{
  "model": "image colorization model",
  "dataset": "microscope photos of single blood and bone marrow cells",
  "train_examples": 194171,
  "image_size": 40,
  "crop_scale_min": 1,
  "horizontal_flip": true,
  "rotation_deg": 10,
  "task": "colorization",
  "loss": "charbonnier",
  "arch": "unet",
  "norm": "groupnorm",
  "activation": "silu",
  "weight_standardization": false,
  "widths": [64, 128, 256, 256],
  "blocks_per_level": 2,
  "block": "basic",
  "attention": false,
  "upsampling": "pixel_shuffle",
  "init": "trunc_normal_002",
  "residual_init": "none",
  "optimizer": "normuon",
  "muon_scale": "match_rms_adamw",
  "lr": 0.0042,
  "momentum": 0.95,
  "nesterov": true,
  "orthogonalizer": "newton_schulz_5",
  "adamw_lr_other_params": 0.0025,
  "grad_clip": 1.0,
  "gradient_centralization": true,
  "steps": 9500,
  "batch_size": 128,
  "epochs": 6.3,
  "lr_schedule": "step",
  "warmup_steps": 1900,
  "weight_decay": 0.1,
  "adamw_weight_decay_other_params": 0.01
}
Rows from block 10, named by matrix and row number. Each number is 128 + 32 x the weight over its row's rms, rounded and kept within 0 to 255. All counts start at 0.
# convs0: first 3x3 conv (model.decb.1.0.convs.0.weight, 128x256x3x3), inputs 128-135, a 3x3 kernel for each
convs0.3 [131 145 112 137 189  98 122 144 120 133 175  88 185 205  40 163 176 138 149 167 108 200 217  68 152 158 140 169 157 179 167 174 129 174 171 120 137  86 110 131 123 169 166 162 169 146  85 107 168 171 151 124 141 122  67  82 143 154 169 123  98 107 151 105 173 153 182 200  63 173 178 102]
convs0.4 [ 90  82  89 116 119  88 133 118 123 167 126 118 117 178 101  81 124  83 120 111 123  95 151 124 108 151 121 194 213 171 182 181 200  85  38  51  83  97  73  62  98 109  80 117 176 188 185 176 141 135 147 147 168 186 123 114 127 108  95 110 110 152 166 184 168 148 175 154 105 181 160 106]
convs0.5 [ 98  93 123 100 111 135 115 120 120 109  72 100 115 110 130 133 114 117 105 123 137 154 152 148 146 128 129  57  70 100  32  64  94   9  83 113  83  87 109 126 106 104 130 129 119  95  96 115 113 126 132 146 130 128 255 186 205 200 223 244 148 208 209 116 140 166  77 123 157 106 140 121]
convs0.6 [128 167 161 157 146 150 138 122 108 118 127 111 132 121 125 121 144 166 156 146 135 106  91 105 122 116 110  67  81 104  93 105 127 163 155 167 165 131 129 105 104 150 118 118 161  91  89 114 101  83  91 116 129 106 184 212 170 195  84 111 123  20  95 171 188 163 123  43  91 114  79 103]
convs0.7 [130 138 143 114 103 163 114 150 142 108  97  89 100  94 107  78 110  97 116 132 133  79  72 144 116 116 116  67 133 108  74 146  97  81  93  63 187 109  92 169 120 103 110  70  50 106 140 170 180 160 185 141 131 127  89 115  20  97 176 118 202 159  99  46  90 111 104 114 151 155 101 130]
convs0.8 [164 127  66 160 146  73 161 132  71 140 180 137 135 170 153 161 176 134  78 103 116  69 101 124  86  71  73  94  76  84 147 130  99 101  81  68 128 177 136 183 207 112 174 145  73 125 109 133 110 125 113 151  71 109 132 149 108 194 202 130 187 172 140 125 154 150 137 188 161 126 150 141]
convs0.9 [154 100  77 144 107 107  90 105 163 140 133 124 167 125  98 153 137 127 134 102  82 124 131 114 129 131 134 115 101  45  98 157 120  69 206 197 114 129 167 113 136 154 138 109 114 150  90  70  83  61  87  78 104 131 236  92   0 232  85   0  70 122 230 154  97  70 123  95 104  93 109 186]
convs0.10 [117 130 135 100 209 149  91 153  85  77  97  39  75 238 122  66 134  96 137 101  82  98 200 104  76 149  70 106 131 141 142 134 167 194 207 185 102 122 145 164 139 136 162 131 129 113 153  98 172 214  98 101 155 126 141  76  88 149 244  66 110 219  46 124  95  96 134 192  78 126 168  44]
convs0.11 [139 116 130 132 122 136 122 130 142 117  95 125 151  93  95 183 161 119 109 108  91 136 125  88 126 112  78 141 146 148 112 106  96  83  56  41 102 121 132 133 140 150 101 107 128 109 104 116 124  94  87 129  89  64 137 105  66 127  83  84  68  78  72 148 144 130 134 130 127 136 127 123]
convs0.12 [182 149 140 152 129 123 211 140 156 161 157 150  86 111 142  76  82 111 156 149 135 152 155 139 172 125 142 111 102  74 101 127 120 128 112 105 136  94 149 147 106 132 141 123 115 136 135 129 128 165 171 147 127 134  61 129 205   0 155 229   1 170 160  69 128 135   0 135 177  32 103 113]
convs0.13 [128 114 105 135 133 107 102  87  78 118 127 152  92 119 143  93 115 120 123 159 142 133 163 178 125 139 158 131 145 157 107 119 161 145 124 171 168 173 189 179 218 196 160 206 200  89  97 108 104 101 123  84 112 108 129 159 131  90 112 103  32  66  88 104  99  74 119 119  87 122 102 115]
convs0.14 [116 128 120 134  96 113 138 133 135 147 125 146 115  92 113 118 107  96 110  96 122  81  93 115  97 100 110  82 124 118  90 123 143 130 143 136 104 110  98 107 100  83 118 111  96  79  90 111  89  97 112 133 118  99  13   0 101   0   0 130  68  84 192 104 114 142  82  80 131 114 136 152]
convs0.15 [162 170 150 142 116 124  96  80 102 226 199 191 190 233 160  86  58  59 135 141 138  83 101 111 128 129 105 125 116 102  77 109 162  54 171 180  57  60  77  73  91 107  92 113 114 153 147 131 124  75  68 113  82 100  77  47  73 129 117  79 167 146  66  98  86  96 166 168 109 158 147  92]
convs0.16 [135 163 186  91 125 168  64 100 149 142 128 163 127 123 114  69 110 110 137 118 114 160 140  97 138 136  92 137 135 123 126 171 153  92 154 147 159 147 153 151 167 209 105 174 210 110  90  63 138  99 115 123 138 134 199 195 176 181 212 220 148 170 191  74  87  90 106 101  83 109  77  72]
convs0.17 [121 129 137 111 112 127 118 120  97 162 100 132 101  64 117 132 109 124 117  96 148  93  67 134 162 133 138 115 132 122 103  87 140 170 178 131  88 115 123 105 132 106 117 135 103 107 131 167 130 156 200 123 142 198  93  62 167   0   0 207  61  41 205  70 108 144  18  82 195 113 120 162]
convs0.18 [112  85 126 118 126 160 124 139 155  47  43  62  41  12  57 117  40  38 119 106 137 158 142 160 159 120 134  52  70  57  89 100  50  75  77  25  70  85  91  87 105 109  93  73 101  76  84 101  52 100 120 105  94 140 126 138 101 194 198 176 183 188 154 167 148 154 129 132 154  44  87 135]
convs0.19 [215 154 173 242 138 157 186 108 120 130 116 168 128  85 110 131 128 125 141 139 145 144 143 143 122 142 135 162  79  64 126  87  88  87  84 127 131 191 200 194 223 218 160 189 165 117 101 155 148 127 115 141 125 101 232 153 125 222 143 102 180 136 102 146 156 162 171 178 178 149 200 158]
convs0.20 [103 135 136 128 175 134 125 131 124  92  76 139  64  34  79 151 102  79 179 128  89 159 125  94 145 134 164 167 146 132 162 159 125 144 129  77 137 139 142 143 130 134 121 122 128  97 109  71 112 119  68  71 116  93  75 154 184 106 190 193 143 156  94 149 145 103 143 160  99 142 157 101]
convs0.21 [138 154 158 104 112 121  89 115 134 119 117 143 101 102 146  93 108 131 132  91  84 116  83  86 108 102  93   0  21  28   6  10  47  21  29  71 102  73  59 132  68  39 132  92  62 154 163 146 126 121 139 141 122 116 140  95 139 204  96 141 228 164 194 112 111 109  93  82 119 122  96 115]
convs0.22 [ 96  96 113  99 128 179 112 161 152 107 121 135 136 130 148 155 146 103 163 119 123 180 118 132 154 116 119 103 124  70 139 174 121 106 128 125 136 138 128 155 181 134 146 143 122 107 138 136 131 159 142 149 143 128  96  46  64 133 110 101 165 171 148 148 142 146 139 135 164 139 139 163]
convs0.23 [ 96  86  62  95 103  81 121 134 102 149 112 110 155 157 118 170  89 100 181 144 132 143 163 150 103 158 153 163 145 145 122  67  91 166 151 146 216 197 141 180 127  82 131  83 119 140 165 116 159 141 114  93  47 120 166 145 149 138 104 173  50  37 122 136 168 136 146 160 116 143 136  81]
convs0.24 [176 178 126 204 164 123 181 117 123 157 176 106 170 147 142 159 133 162 158 178 145 174 178 145 165 108 155 109 104  96  84  94  91  60  72 121 124 128 154 121 127 169 148 140 125  85  83  72  83 135 115 112 161  88  90 133  85 123 183  71 150 101  12 110  89 105  90 102 119  92 141 162]
convs0.25 [116  76 154 124  96 167 137 174 159  43   0  72  60  60 158 202 228 194  79  55 112 138 117 155 167 181 158 179 127 143 202 136 106 211 151 104 170 175  97 124 106  53  98  91  50 110 115 162 138 147 161 174 188 173   0   0 133   0   0 122 110 130  96  56  44 128  72  51 169 136 185 171]
convs0.26 [134 152 163 160 129  96 168 147 105 165 170 152 153 132 100 122 115 122 164 165 153 157 110  81 172 147  93  45  89 145 113  93  88 156 130 130 141 123 139 106 112 164  76 120 176 126  97 115 153  98  89 115  90 103 153 195 180 195  53   0 255 110   0 126 105 115 174  60  13 157 101  38]
convs0.27 [113 112  93 115  79  88  97  80  73 137 112 103 156 130 113 152 127 134 103 119 139 116 104 144 116 112 127 133 110  86 159 145  88 159 114  76 140 155 153 124 158 190 145 174 189 105 120  98  66 117 118  70 102 135  78 156 182  30 148 206  57 168 189  73 103  89  81 117 113  89 113  90]
convs0.28 [137 137 191 116 108 165 152 119 116  90  89  67  77  97  91 150 126  95 163 179 172 137 160 187 101 112 140 134 117 116 116 106 114 160  82  50 129  86  56  94  88 105 101  98 136 102 159 152 107 138 177 120 120 138  60 162 231  12 184 255  59  74 209  91 126 207  44 100 190 112  71 144]
convs0.29 [118 135  91  92  56 107 119  82 151 109 127 100 115   6 125  67  52 101 112 121 120  67  41 161  89  74 175  99 130  92 182 205 166 175 114 172 123 133 115 153 169 124 171 165 168 135 168 124  42 101 156  95  98 161 141 173  77  83  28 146  58  49 168 176 213 135 112 117 160  36  30 153]
convs0.30 [157 163 144 188 183 162 147 162 140 156 133 185 172 138 149 157 155 136 140 134 122 152 131 112 127 126 103 120 111  94 143 134  85 140 106 114   0   0   0   0   0   0   0   0   0 114 137 149 121 143 147 124 106 122  78 110 110 117 128 152  94 115 132 205 214 171 225 226 173 151 159 122]
convs0.31 [124 138 106 107 191 135 159 107 146  66 112  97 105 166  90 130 122 145 125 160  90 116 170  74 107  99 127 111 128  93 127 185  97  85  45  93 131  74  77 146 105 105 115 138 107 148 193 121 133 124 128  92 120 100 100 197 160 154 255  25  85  86  90 115 160 124 118 205 141 117  70 132]
convs0.32 [150 145 137 150 136 159 152 172 188 105  93  97  98 121 106  92 106 105 118 104 114 136 151 154 126 141 175 255 221 172 195 112 110  49   0   0 107 119 127 141 166 174 141 168 152 112 138 132 127 163 134 139 165 114 121 114 137  88 102 102  93 106  95 139 116 139 140 131 140 128 134 121]
convs0.33 [131 113 108  76 101 122 109 131 121 131 109  88 105 134  83  64 164 174  78 103  81  43  43  54  45  67  83 177 149 129 174 182 152 140 146 145 155 167 142 155 166 114 103  61  44  72 111  99 107 161 114 101 133  86 105 122 136  96  93  88  77  66  49 120 139 141 105 129 135  95 119 146]
convs0.34 [150  75  89 119  70 106 139 118 123  76  40  70 102  87 102 125 133 135 105  95  92 109  98 115 111 110 121 109 144 148 146 155 162 125 117 151 123 122  95 118 151 116 101 142 157 142 144 166 153 153 179 137 159 168  84  89 108  65 113 101  92 150 155 137 149 123 130 134 121 136 144 129]
convs0.35 [184 179 161 180 172 132 168 170 157 124 160 127 110 146 124  98 141 123 131 148 144 135 169 193 101 156 165 175 161 111 171 139 120 141 141 209 143 129 147 121  82  84  99  66  42 115 120 119 108 106 119  73  95 130  74  91 111 109 135  74 113 141 103 113 138 147 107 142 137  92 119 137]
convs0.36 [158 144 119 189 168 110 170 144 117 172 196 123 157 163 165 141 119 128 111 150 118 129 169 120 122 120 124 134 130 143 113 158 127  88 176 129 134 131 113 120  85  92 123  80  48 155 143 135 126 115 130 128 123 124  62  45  65  54  21  74 113  35  60  96 105  72 107 116  76  83  92  79]
convs0.37 [182 182 192 171 184 164 156 179 154 155 175 151 137 151 135 163 143 162 128 150 159 126 127 141 123 132 145 147 165 170 174 201 155 129 165 138  98  90  71 136 119 101 126  92  66  99 124 128 106 130 125  99 118 112 147 105 135 171 138 150 101  94 133 154 171 177 107 158 148 111 142 167]
convs0.38 [100 117 107  65  68 112  43  85  88 168 171 147 160 141 161 197 206 223 134 120 133 113 130 168 106 167 218 112 143 141 134 125 144  87 117 198 107  88  86 137 122 130 143 146 126 109  91  90 144 145 145 139 126 113  87 140  92  85  69  75  80  85 132 123 106  79 104  79 100  93 149 148]
convs0.39 [132  99 123 138 125 154 106  88 146 115 130 120 126 143 117 138 153 105 117  96  82 139 140  93 119 120 102  64  80  95 122 123 151 130 110 136 102  74 131  84  78 116 110 154 141 125 148 105 115 132 110 134 152 103 114  90 135 123  92  91  74 100 141 145 118 116 170 136 109 163 116 102]
convs0.40 [184 150 111 181 161 101 123  82  56 164 153 137 172 173 144 157 147 133 141 123 166 126 133 145 117 107 111 101 133 160 122 151 197 167 192 178 155 187 164 105 183 198  87 179 196 119 125 154 126 131 154 144 145 140 123 129 125 155 133 100 116  80  88  73  82 145 103  81 131 135 138 141]
convs0.41 [138 149  72 118  93  59 116 137 116 130 146 147  96  96 141 130 138 136 146 155 140  95  83 119  83  91 131  52  17  32 132 116  67 183 174 110 140 119 158 154 128 119 131 162 110 111  90  98 104 115 114 112 128  97 117 123 103  96 129 140 109  90 108 158 167 137 159 134 122 131 112 136]
convs0.42 [154 131 144 178 119 206 187 184 205  87 117 139 113 112 149 149 155  98  89 110 128 116 117 143  86  92 105  64 116 124  66 147 111 101 122  97  32 130 108 100 208 160  92 213 147 100 130 108 105 119 112 109 141 142 141  69 115 138  93 132 115 105 100 128  98  45 141 105  55 132 104  89]
convs0.43 [132 127  87 130 121  83  94 102  64 146 168 159 156 174 178 151 211 159  67 119 145 109 198 215 129 186 178  44  62  62  60 132 130 128 176 133 170 160  88 195 144  68 146  79  32  79 152 143  98 131 142  96 138 128  80 113 146  74  99 187 116 134 175 127 111 104 130 122 107 110 104  97]
convs0.44 [154 224 168 217 122  90 128  42  63 100 132 115 129 134 121  88 116 113 113 117  87 102 137  87  77 108  88 101  85 126 158 195 168 182 171 117  98 131 122 140 155 168 145 177 206 156 141 158 120  99 150 110  88 172 153 135 111 120 119 101  73  47  58  88 138 150  88 138 134 101 141 118]
convs0.45 [118 123 111 120 127 112 145 130 115 148 192 140 102 194 177  89  72 104 142 157 130 103 163 133  99  95  96  19   0   0  37   1   2  63  51  30 157 140 134 147 121 108 123 118 105 166 168 138 168 180 159 166 162 172 170 151 137 154 159 145 149 145 139  91  83  64 103 141 104 135 140 123]
convs0.46 [137 161 124 153 112 127 135 112 188 143 143 137 136 188 112  96 142 173 118 148 154 123 157 114 112 110 146 198 149 127 158  86  68 182 147  80  96  84  46  61  86 122  69 107 125 166 159 194 171 171 200 161 166 188 135  99 106 117  99 125 135 143 148 113 103 114 105  55 104 115 109  91]
convs0.47 [139 140 142 152 207 125 117 129  80 110  96 113 155 134  86 160 190 113 127  77 108 139  77 112  93 111 130  91 179 132 181 188 108 166 100 137 130 141 163 132 164 161 108 113 175 120 134 129 138 152 131 128 126 118 113 112  74 182 188  67 140 109  94 142 156 154 142 145 162 141 114 112]
convs0.48 [100  76  80 115 117  88 122 118  86 132 164 169 100  47 101 199  94  67 137 168 193 130 129 186 155 147 126 103 101  41 161 156  34 143 161  88 127 137 186 128 143 144 121 128 133 114 118 115  87 104 122 124  98 141  84  59  68 168  87  33 160 166 147 109 166 146  56 160 214  72 105 168]
convs0.49 [105 101 108 126 172 169 171 200 144 150 156 164 129 136 195 120  97 139 176 165 127 149 127 145 159 114 125 161 179 144 175 180 151 155 203 193  96  83 139 120 114 135 172 152 174 116 153 146 135 132 140 127  98  81 146 144  57 129 182 128  83 116 100 131 155 107  81 119 107  87 116 124]
convs0.50 [186 149  78 174 113  51 123 111  96 183 216 142 248 255 143 146 192 203 134 135  77 159 170 111 113 138 109 121 122 105 128 112  93  67  82 103 103 140 182 105 107 139 128 116 162 114 109  70 105 119  81 105 107 121  96 164  93 106 180 128  90 145 177 168 194  69 172 189  94 150 189 127]
convs0.51 [132 125 141 141 135 115 156 148 116 171 159 140 161 136  97 160 150  92 118 102 119  90  83 114  94 143 123 107  77 140  93  65 132 140  97 174  18  68 107  56 141 150 121 151 162 123 157 123 165 129 119 134  81  79 167 143  49 146 127  46 114 132  82 110 101 123  89  77  99  90  82 111]
convs0.52 [130 115 128 113 132 129 134 133 149 152 106 100 141 115  90 125 163 147  94  99 126  85  69 128  90 120 132 212 143 137 205 165 215 155 152 222 179 109  88 130 108  74 164 150 135 130 137 148 134 153 107 147 130  93  22  53 100 130 127 108 139  65  83 118 129 131 127 119 123 118 118 112]
convs0.53 [129 166 164 133 156 123 167 164 181 157 115 114 147 118  88 198 176 139  83 111 160  91  95 144 114 110 119 136 130 138 151 118  99 173 128  89  97  80  66 172 186 118 204 208 152 106  98 102 158 157  96 142 144 133 163 159 157  84 113 116  56 118  98 144 122 123 130 137 127 130 158 154]
convs0.54 [ 68  92 118  99 135 143 167 166 159  92 119 110  77 128 142  85 124 134 123 163 139 135 143 118 115 115 116 123 163 146  57  96  99  21  52  66 205 158 108 178 162  98 167 192 135 116 113 120 118  91  97 120  92 107  71  37 134  60  61 118 124 113 137 133 178 156 155 172 173 133 130 142]
convs0.55 [146 144 149 155 142 138 138 101 115 138 119  86 144 175 156  89 130 144 116 173 126 102 178 135 131 134 119  60  46 115  47   3 137 120  99 179 176 177 132 153 106 126  98  61 138 104  97 132 100 103 157 131 125 168 118  91  90  83  86 137 102 141 166 119  92  84 107  85  48 122 125  80]
convs0.56 [ 80  87 111 127 134 144  83 136 120 118 103 162 172 143  92 110 161 130  97 110 166 131  84  80  92 132 102 179 172 152 157 142 138 153 158 108  98 165 162 104 170 193  90 133 163 134 120 136 149 146 152 111 128 127  95  92 169 190 134 176 159 146 149 118 108 142 112  83  96 112 127 104]
convs0.57 [ 65 111 169 116 214 204 135 172 132 126 128 167 105  92 148 100  99  87 144 105  88 159 125  92 131  92  82 173 203 108 162 216 123 110 117  90 109  87  88  94  81  66 108  93  68 127 185 121 137 173  99 149 149  85  68  76 127 112 116 138 135 141 120  73  77 118  82  93 141  58  91 120]
convs0.58 [134 125 106 148 152 167 101 124 135 124 124 126 147 176 122  57 137 140 121 131 117 165 176 103 151 180 106  81 159 101  36 124 168  60  87 115 106 152 114 104 128 146 126  86 100 107 121 125 114 143 136 109 144 119 107 121  98  85 134 130  73 104 100 142 132 145 120 126 137 108 139 156]
convs0.59 [ 60  57  99  59  78 109  92 106  82 131  74  96 148 115  95 147 133  58 161 112  69 179 145  78 161 109  76 236 213 141 255 255 197 255 209 120 127  95 135 147  81 130  83  91 104 146 132 144 158 133 146 144 108 108 113 121 107  76  77 108  80 123  82 119 117 125  98 120 141 118 112 103]
convs0.60 [108 155 142 166 200 170 135 134 117 107 118  91 140 172 161 100  99  87 101 124 143 124 165 181 129 147 123  67  80  81  99 120  86 160 118  78 143 162 144 146 130  95 133  97  80 103 111 103 108  93  78 107  74  85 174  81  45 108  76  61  74  68  37 134 129 156 139 164 188 140 166 145]
convs0.61 [112 148 135 151 189 161 149 158 164 140 203 165 130 190 195 114 146 127 117 168 166 169 178 164 185 185 145 117  90  87 123 154 112 154 175 121 166 174 151 153 185 174 159 170 173 114 111 106  99 105 101 120 135  92  66  53  60  56 108  59 106 142  88 136 180 153 155 193 165 107 127 141]
convs0.62 [109 136 110 142 130 105 121  88  89 134 136 111 196 158 117 185 107  87 121 107 108 128 130 145 151 140 114 144 155 157 119 122 133 130 171 159 118 132 115 178 164 124 144 120 120 137 136 131 124 118 122 156 140 162 120 129  64 140 119  60  93  36  60  80  96 112  66  80 149  75  81 122]
convs0.63 [ 78  97  74  92 123  90 102  98  60  74 174 199  63 133 199 120  95 114 130 159 138 104 158 153 105 132 118  55  75  91  71 107 126  15  91 105  68  76 111  74 105 114  67 121 150 111 118 102 125 119 127 121 114 124 166 138 109 170 146 130 151 109 132 159 157 119 155 174 189 181 166 202]
convs0.64 [ 85 126 142 106 146 153 130 139 150 107  97 104  98 125 102  70 102 114 113 115 128  85 112 131  71  96 146 115 154 148 167 183 160 152 146 120  93 156 180 119 186 176 132 166 139 109 133 152 150 160 139 154 151 139 155 134 113 152 108 106 129  73  69 142 104 109 156 122 114 146 133 126]
convs0.65 [135 197 171 157 201 126 146 165 123 123 147 135 143 167 146 131 140 117 128  81  88 145 107 129 148 137 155 156 150  97 255 255 186 128 116   1 129  96 100 117 102  97 159 141 125 133 127 109 146 113 119 126 108  87 101  98  95  94 111  78  99 107 124 147 139 115 174 207 156 166 191 168]
convs0.66 [166 146 136 178 169 153 126 117 102 171 125 112 149  90  69 113 121 138 124 120  91 149  77  75 100 123 107  70 158 124 107 168 148 164 148 164 141 114 106 107 207 118 131  83  68 177 166 134 167 154 104 127 116  91  87 137 121 201 248 138 179  75 162 105 137 153 112 101 193 171 187 162]
convs0.67 [143 182 159 167 236 203 178 229 197 197 194 192 191 153 130 164 189 154 218 215 181 197 209 172 168 179 174  63  99  92  80 143 134  64 109 104 157 130  81 167 140  93 170 154 112 158 133 123 152 146 154 133 133 142 177 128 173 180 163 156 190 154 160 112 127 128 120 130 117 146 123 121]
convs0.68 [121  99 150  96  99 157 100 116 161 161 160 120 135 135 104 141 113 122 129 143 148 117 116 111 133 118 119 189 124 115 154  96 130 107  74 130  87  86  94  76  80 101  42  92 117 126 134 141 129 142 154 129 130 148  73 126 175  48  86 148  80  95 138 166 185 167 148 194 180 137 142 189]
convs0.69 [161 182 100 155 104 139 117 123 158 184 132  75 161 151  62 144 132  65 119 160  66 141 172  83 127 203 119 153  64  90 170 138 117 122 136  78 113 151 132 139 171 135 157 182 117 169 124 118 168 157 117 172 132 120 115  83  87  99  85 103  88 107 104 129  95  83 167  82 121 154 126 115]
convs0.70 [114 106 102 113  96  78 108 104  73 172 161 138 124 138 144 126 126 135 145 153 172  98 116 171  91 114 150 109 214 194 126 170 125 162 152 114 103 159 136 125 188 131 130 143 119 153 156 195 156 160 193 158 169 168 132  95 100 131 123 107 117 118 147 176 188 179 155 153 148 165 137 145]
convs0.71 [132 138 116  81 140 130  71  93 106  83 104 165 120  82 133 154 123 116 133 104 128 135 106 105 160 134  93 125 104  81 115  97 121 137 119 106 124 178 167 147 202 191 178 221 232 122 144 122 119 127 127 146 138 135 137  73  71 191 149 104 164 186 152 170 163  93 131 162 127 146 160 159]
convs0.72 [112  93  87 123 133 128 116 132 141  80  55  45  69  72  83 100  78  84 146 116 105 118 100 120 131 104  95 146 170 138 170 170  88 148 120  70 108 110  72 108 105  64  77  94  68 120 118  92 106  89  71 102  82 123 145 135 121 199 179 151 181 175 167  43  80  78  23  72  57  52  86  84]
convs0.73 [ 80  74  83  98 116 124 140 138 111  56  98  94  83  96  78  73  64  52 108 137 108 139 163 105 107 110  69 114 154 152 172 202 168 137 160 152 107 153 156  84 108 144  81  89 119 101 114 117 122 117  99 147 113  85 142 130  95 198 199 124 166 164 128  77 112 141 117 153 164 120 134 114]
convs0.74 [ 76  93 100  84  95  68  59  95  87 108 110  81 195 240 200 135 172 198  98 144 128 182 170 141 136 159 128 106 158 142 160 149  90 113  90  95 146 132 142 116 112 115 130 106 122 135 134  97 112 145 106 131 140 129 145 115 162 234 197 165 158 191 194  63 103  98  99 142 117  88 138 120]
convs0.75 [122 141 113 159 164 117 132 145 127  87 135 136 133 179 139 131 114 111 122 139 120 163 160 139  81 114 110 116 142 162 108 148 160  88 130 154 159  99 139 116  99 154  98  90 124 133 128  78 145 141 100 136 117  95 126  94 106 154 140 135 108 131 156  98 170 116 129 176  97 112 165 137]
convs0.76 [151 131 138 137 110 144 116 117 104 176 187 141 102 137 124 104  96 111 124 181 102 147 140 117 177 166 162 121 154 190 141 122 162 138 128 175 135 111  98  90  86  87 120 140  94 115 141 152 127 150 130 155 165 114 112 128 184 151 161 149 204 157 128 113  97  64 142 100  92  63 107 141]
convs0.77 [153 171 174 185 212 135 178 161 114 107 108  99  93  68 122  48  54  79  65 109 135 114 122 130  96  41  67 173 111 115 169  90 122 161 130 147 109  88 125  92  69  81  89  95 108 139  97 115 115  96 104  82  73  91 118  96 132 111 110 157 114 115 192  98 140 139 128 160 145 101 113 155]
convs0.78 [109 106  99  84 126 161  81 126 106 108 106 116 131 150 152 122 102  95 104 101  86 101 119 139 115 138 154 237 255 255 157 188 123  55  86 139  81  55  52 116 128 140 144 146 131 136 137 151 125 163 167 142 136 146  62  93 126  55  62 113  78  59 132  96  98  82 121 144 156 110 134 162]
convs0.79 [128 173 227 125 186 182 134 163 169 111 108 126 126 124  89 113 120 114 153 159 115 171 162  94 147 136 111 144 131 118 123 107 125 101  94 115 132 136 124 130 100 107 116  93  67 148 147 133 147 167 145 154 168 199 101 110 170 112 114 172 128 163 157 129 136 142 108 142 137 104 123 128]
convs0.80 [ 93  90  92  98 100  97 110 134 125  89 107 128  80  92 109  83  85 116  93  94  93  64  86  88  66  82 112  63  40   0 107 125  53 108 125  71 114  90  83 125 126 124 143 135  81 135 114 127  92 117 133 140 149 149 102 129 126 174 182 127 154 140  72 164 173 128 149 204 155 124 189 186]
convs0.81 [108 106 101 100 142 143 132 150  68 187 202 196 147 219 203 213 167 143 140 130 155 107 206 177 151 139  97  95  45  82  94  98 184 116 123 110  67 120 156  94 119 152  76 118 151 112 141 144 130 128 133 161 167 161  81  85  86 110 114 130 185 133  75 175 129 117 156 173 173 152 202 153]
convs0.82 [100 117 130 158 142 125 167 208 168 108  77 129 148 109 119 119  80  99 118  88  84 144  99  90 182 147 107  60  85  82 176 211 157 255 244 191 112 114 100 107  48  18  79 114  29 175 184 139 123 128 112  97 116 100  68  63 104 116  89 103 110 196 147 142 128 111 114 123 126 111  89 109]
convs0.83 [118 136 131 105 133 157  92 154 140 146 142 124 179 119 133 158 140 172 112 113 157 111 108 161 146 116 178 222 174 168 159 200 220  93 131 203 135 128  83 180 189 107 158 166  49 116 100 117 120 138 139 125 127 131 120 144 157 137 127 108 123  78  81 112 165 158 132 158 133 132 157 167]
convs0.84 [ 64  67  58  80  63  74  69  42  70  22 102 149  91  62  71  86 113 103  97 132 117 122 120 102 125 137 142 143 108  95  92 103 119  67 105 137 126 156 163  81 113 155  69 118 130 154 200 162 163 191 180 147 153 143 119 179 104 157 137  59 132 114 100 105 140 145 149 123 100 135 155 136]
convs0.85 [144 138  80 133 165 152 125 106 133 204 205  86 121 193 205 161 160  86 135 136  90 121 190 176 100  96 116 206 169 158 154 185 160 143 118 142 139 119 108 144 137 113 132 164 157 135 152 154 108 123 151 123 139 143 113 132 123 119 203 237 208 138 119 110 148  91  98 168 170 164 149 105]
convs0.86 [114 164 135 133 159 110 136 135 105 158 147 142 135  95 113 102 119 125 157 122 109 182  89  72  93  40 103 180 207 148 163 187 123  93  67  52 121  73  72  63 102 114  86 137 113  96  97  78 128 133 134  83 105 117 178 145 143 121 106 107 112 128 114 120 140 166 153 125 139 145 176 175]
convs0.87 [118 135 135 125 132 141 129 134 129 128 126  84 145 133  98 135 119 124  89 102  98  93 147 121 135 115 110  77  43  83 149  68 102 196 231 178 154 134  91 103  43  44 118 101 117 123 150 145  98 139 130 128 108  91 110 114 112 137 124 121 116 116  96  95 141 164 134 129 150 198 222 145]
convs0.88 [110 157 140 116 158 132 119 134 117 163 185 180 124 134 139 193 178 145 134 142 137  89 120 152 112 131 114 166 135 115 159 171 152 145 165 194 131 120  60 105 123  91  91 100 106 121 129 111 178 189 135 153 187 148  98 113  81 105 129 111 131 123  88 170 106  88 147 114 122 134 117 131]
convs0.89 [171 164 139 181 152 124 149 154 101 140 161 116 107 136  86 110 102  63 154 186 154 148 168 150  96 127 117  82  66 112  71  65 101  59  45  93  98  84 125 103 101 178 106  98 140 140 112 122 144 111 103 114 117 107 111 150 157  90 149 146  70 125 114 131 147 170 119 129 128  95 125  85]
convs0.90 [101 120 117 120 114 118 129  81  89  98  97  91 138 129 115 183 176 152 151 134 149 122 102 123 140 121 111  85 115 157  88 117 163  89 147 179 109 101 114 116 128 158 126 163 184 102 109 116 129 139 129 112 131 136 172 154 169 207 191 159 138 136 130 135 107 140 107 133 168 112 139 169]
convs0.91 [156 151 140 142 190 111 167 157  78  81  92  91  95  93 104 131 152 105  93  61  92 127 111  77 140 125  86 137 146 108 246 168  68 141  53   6 113  96 151 194  84 121 189  91 148 131 127 143 155 121 156 147 106 117 175 132 123 186 144 130 127 134 106 143 119 127 168 154 111 156 136  65]
convs0.92 [200 105 101 131  62 123 127 139 197 176 144 154 117  50  91 124 100 123 121 150 142 144 106 119 141 109 115  72 100 168 122 187 191 213 195 179  61  85  94  71 129 137 103 115 118 106  89 103  85  91 106 140 119 132 142 112  84  86  70  64  95  77 110 125 164 145 127 141 152 123 134 169]
convs0.93 [190 163 174 188 143 175 175 132 141 191 152 175 153 134 110 153 158 147 185 155 100 187 129  88 146 162 121  94 105 100 117  23  35 194  60  56 126 210 220  55 165 128  48 104 121 109 141 120 124 129 141 127 103 160  89  93  80  77 155  84  76 171 146 129 167 111 161 169 153 191 173 151]
convs0.94 [114 151 185 145 187 167 126 132 148  78 105 115  92 116 120  72 104  99  86  82 108 100 127 120 116 118 118 113 148 105 114 178 163  21 147  88  64 123 128 126 130 136  86 165 172 110 128 137  86 130 168  53 116 135 145 143 126 131 114 116 184 172 125 118 137 102 114 145 123 132 113 131]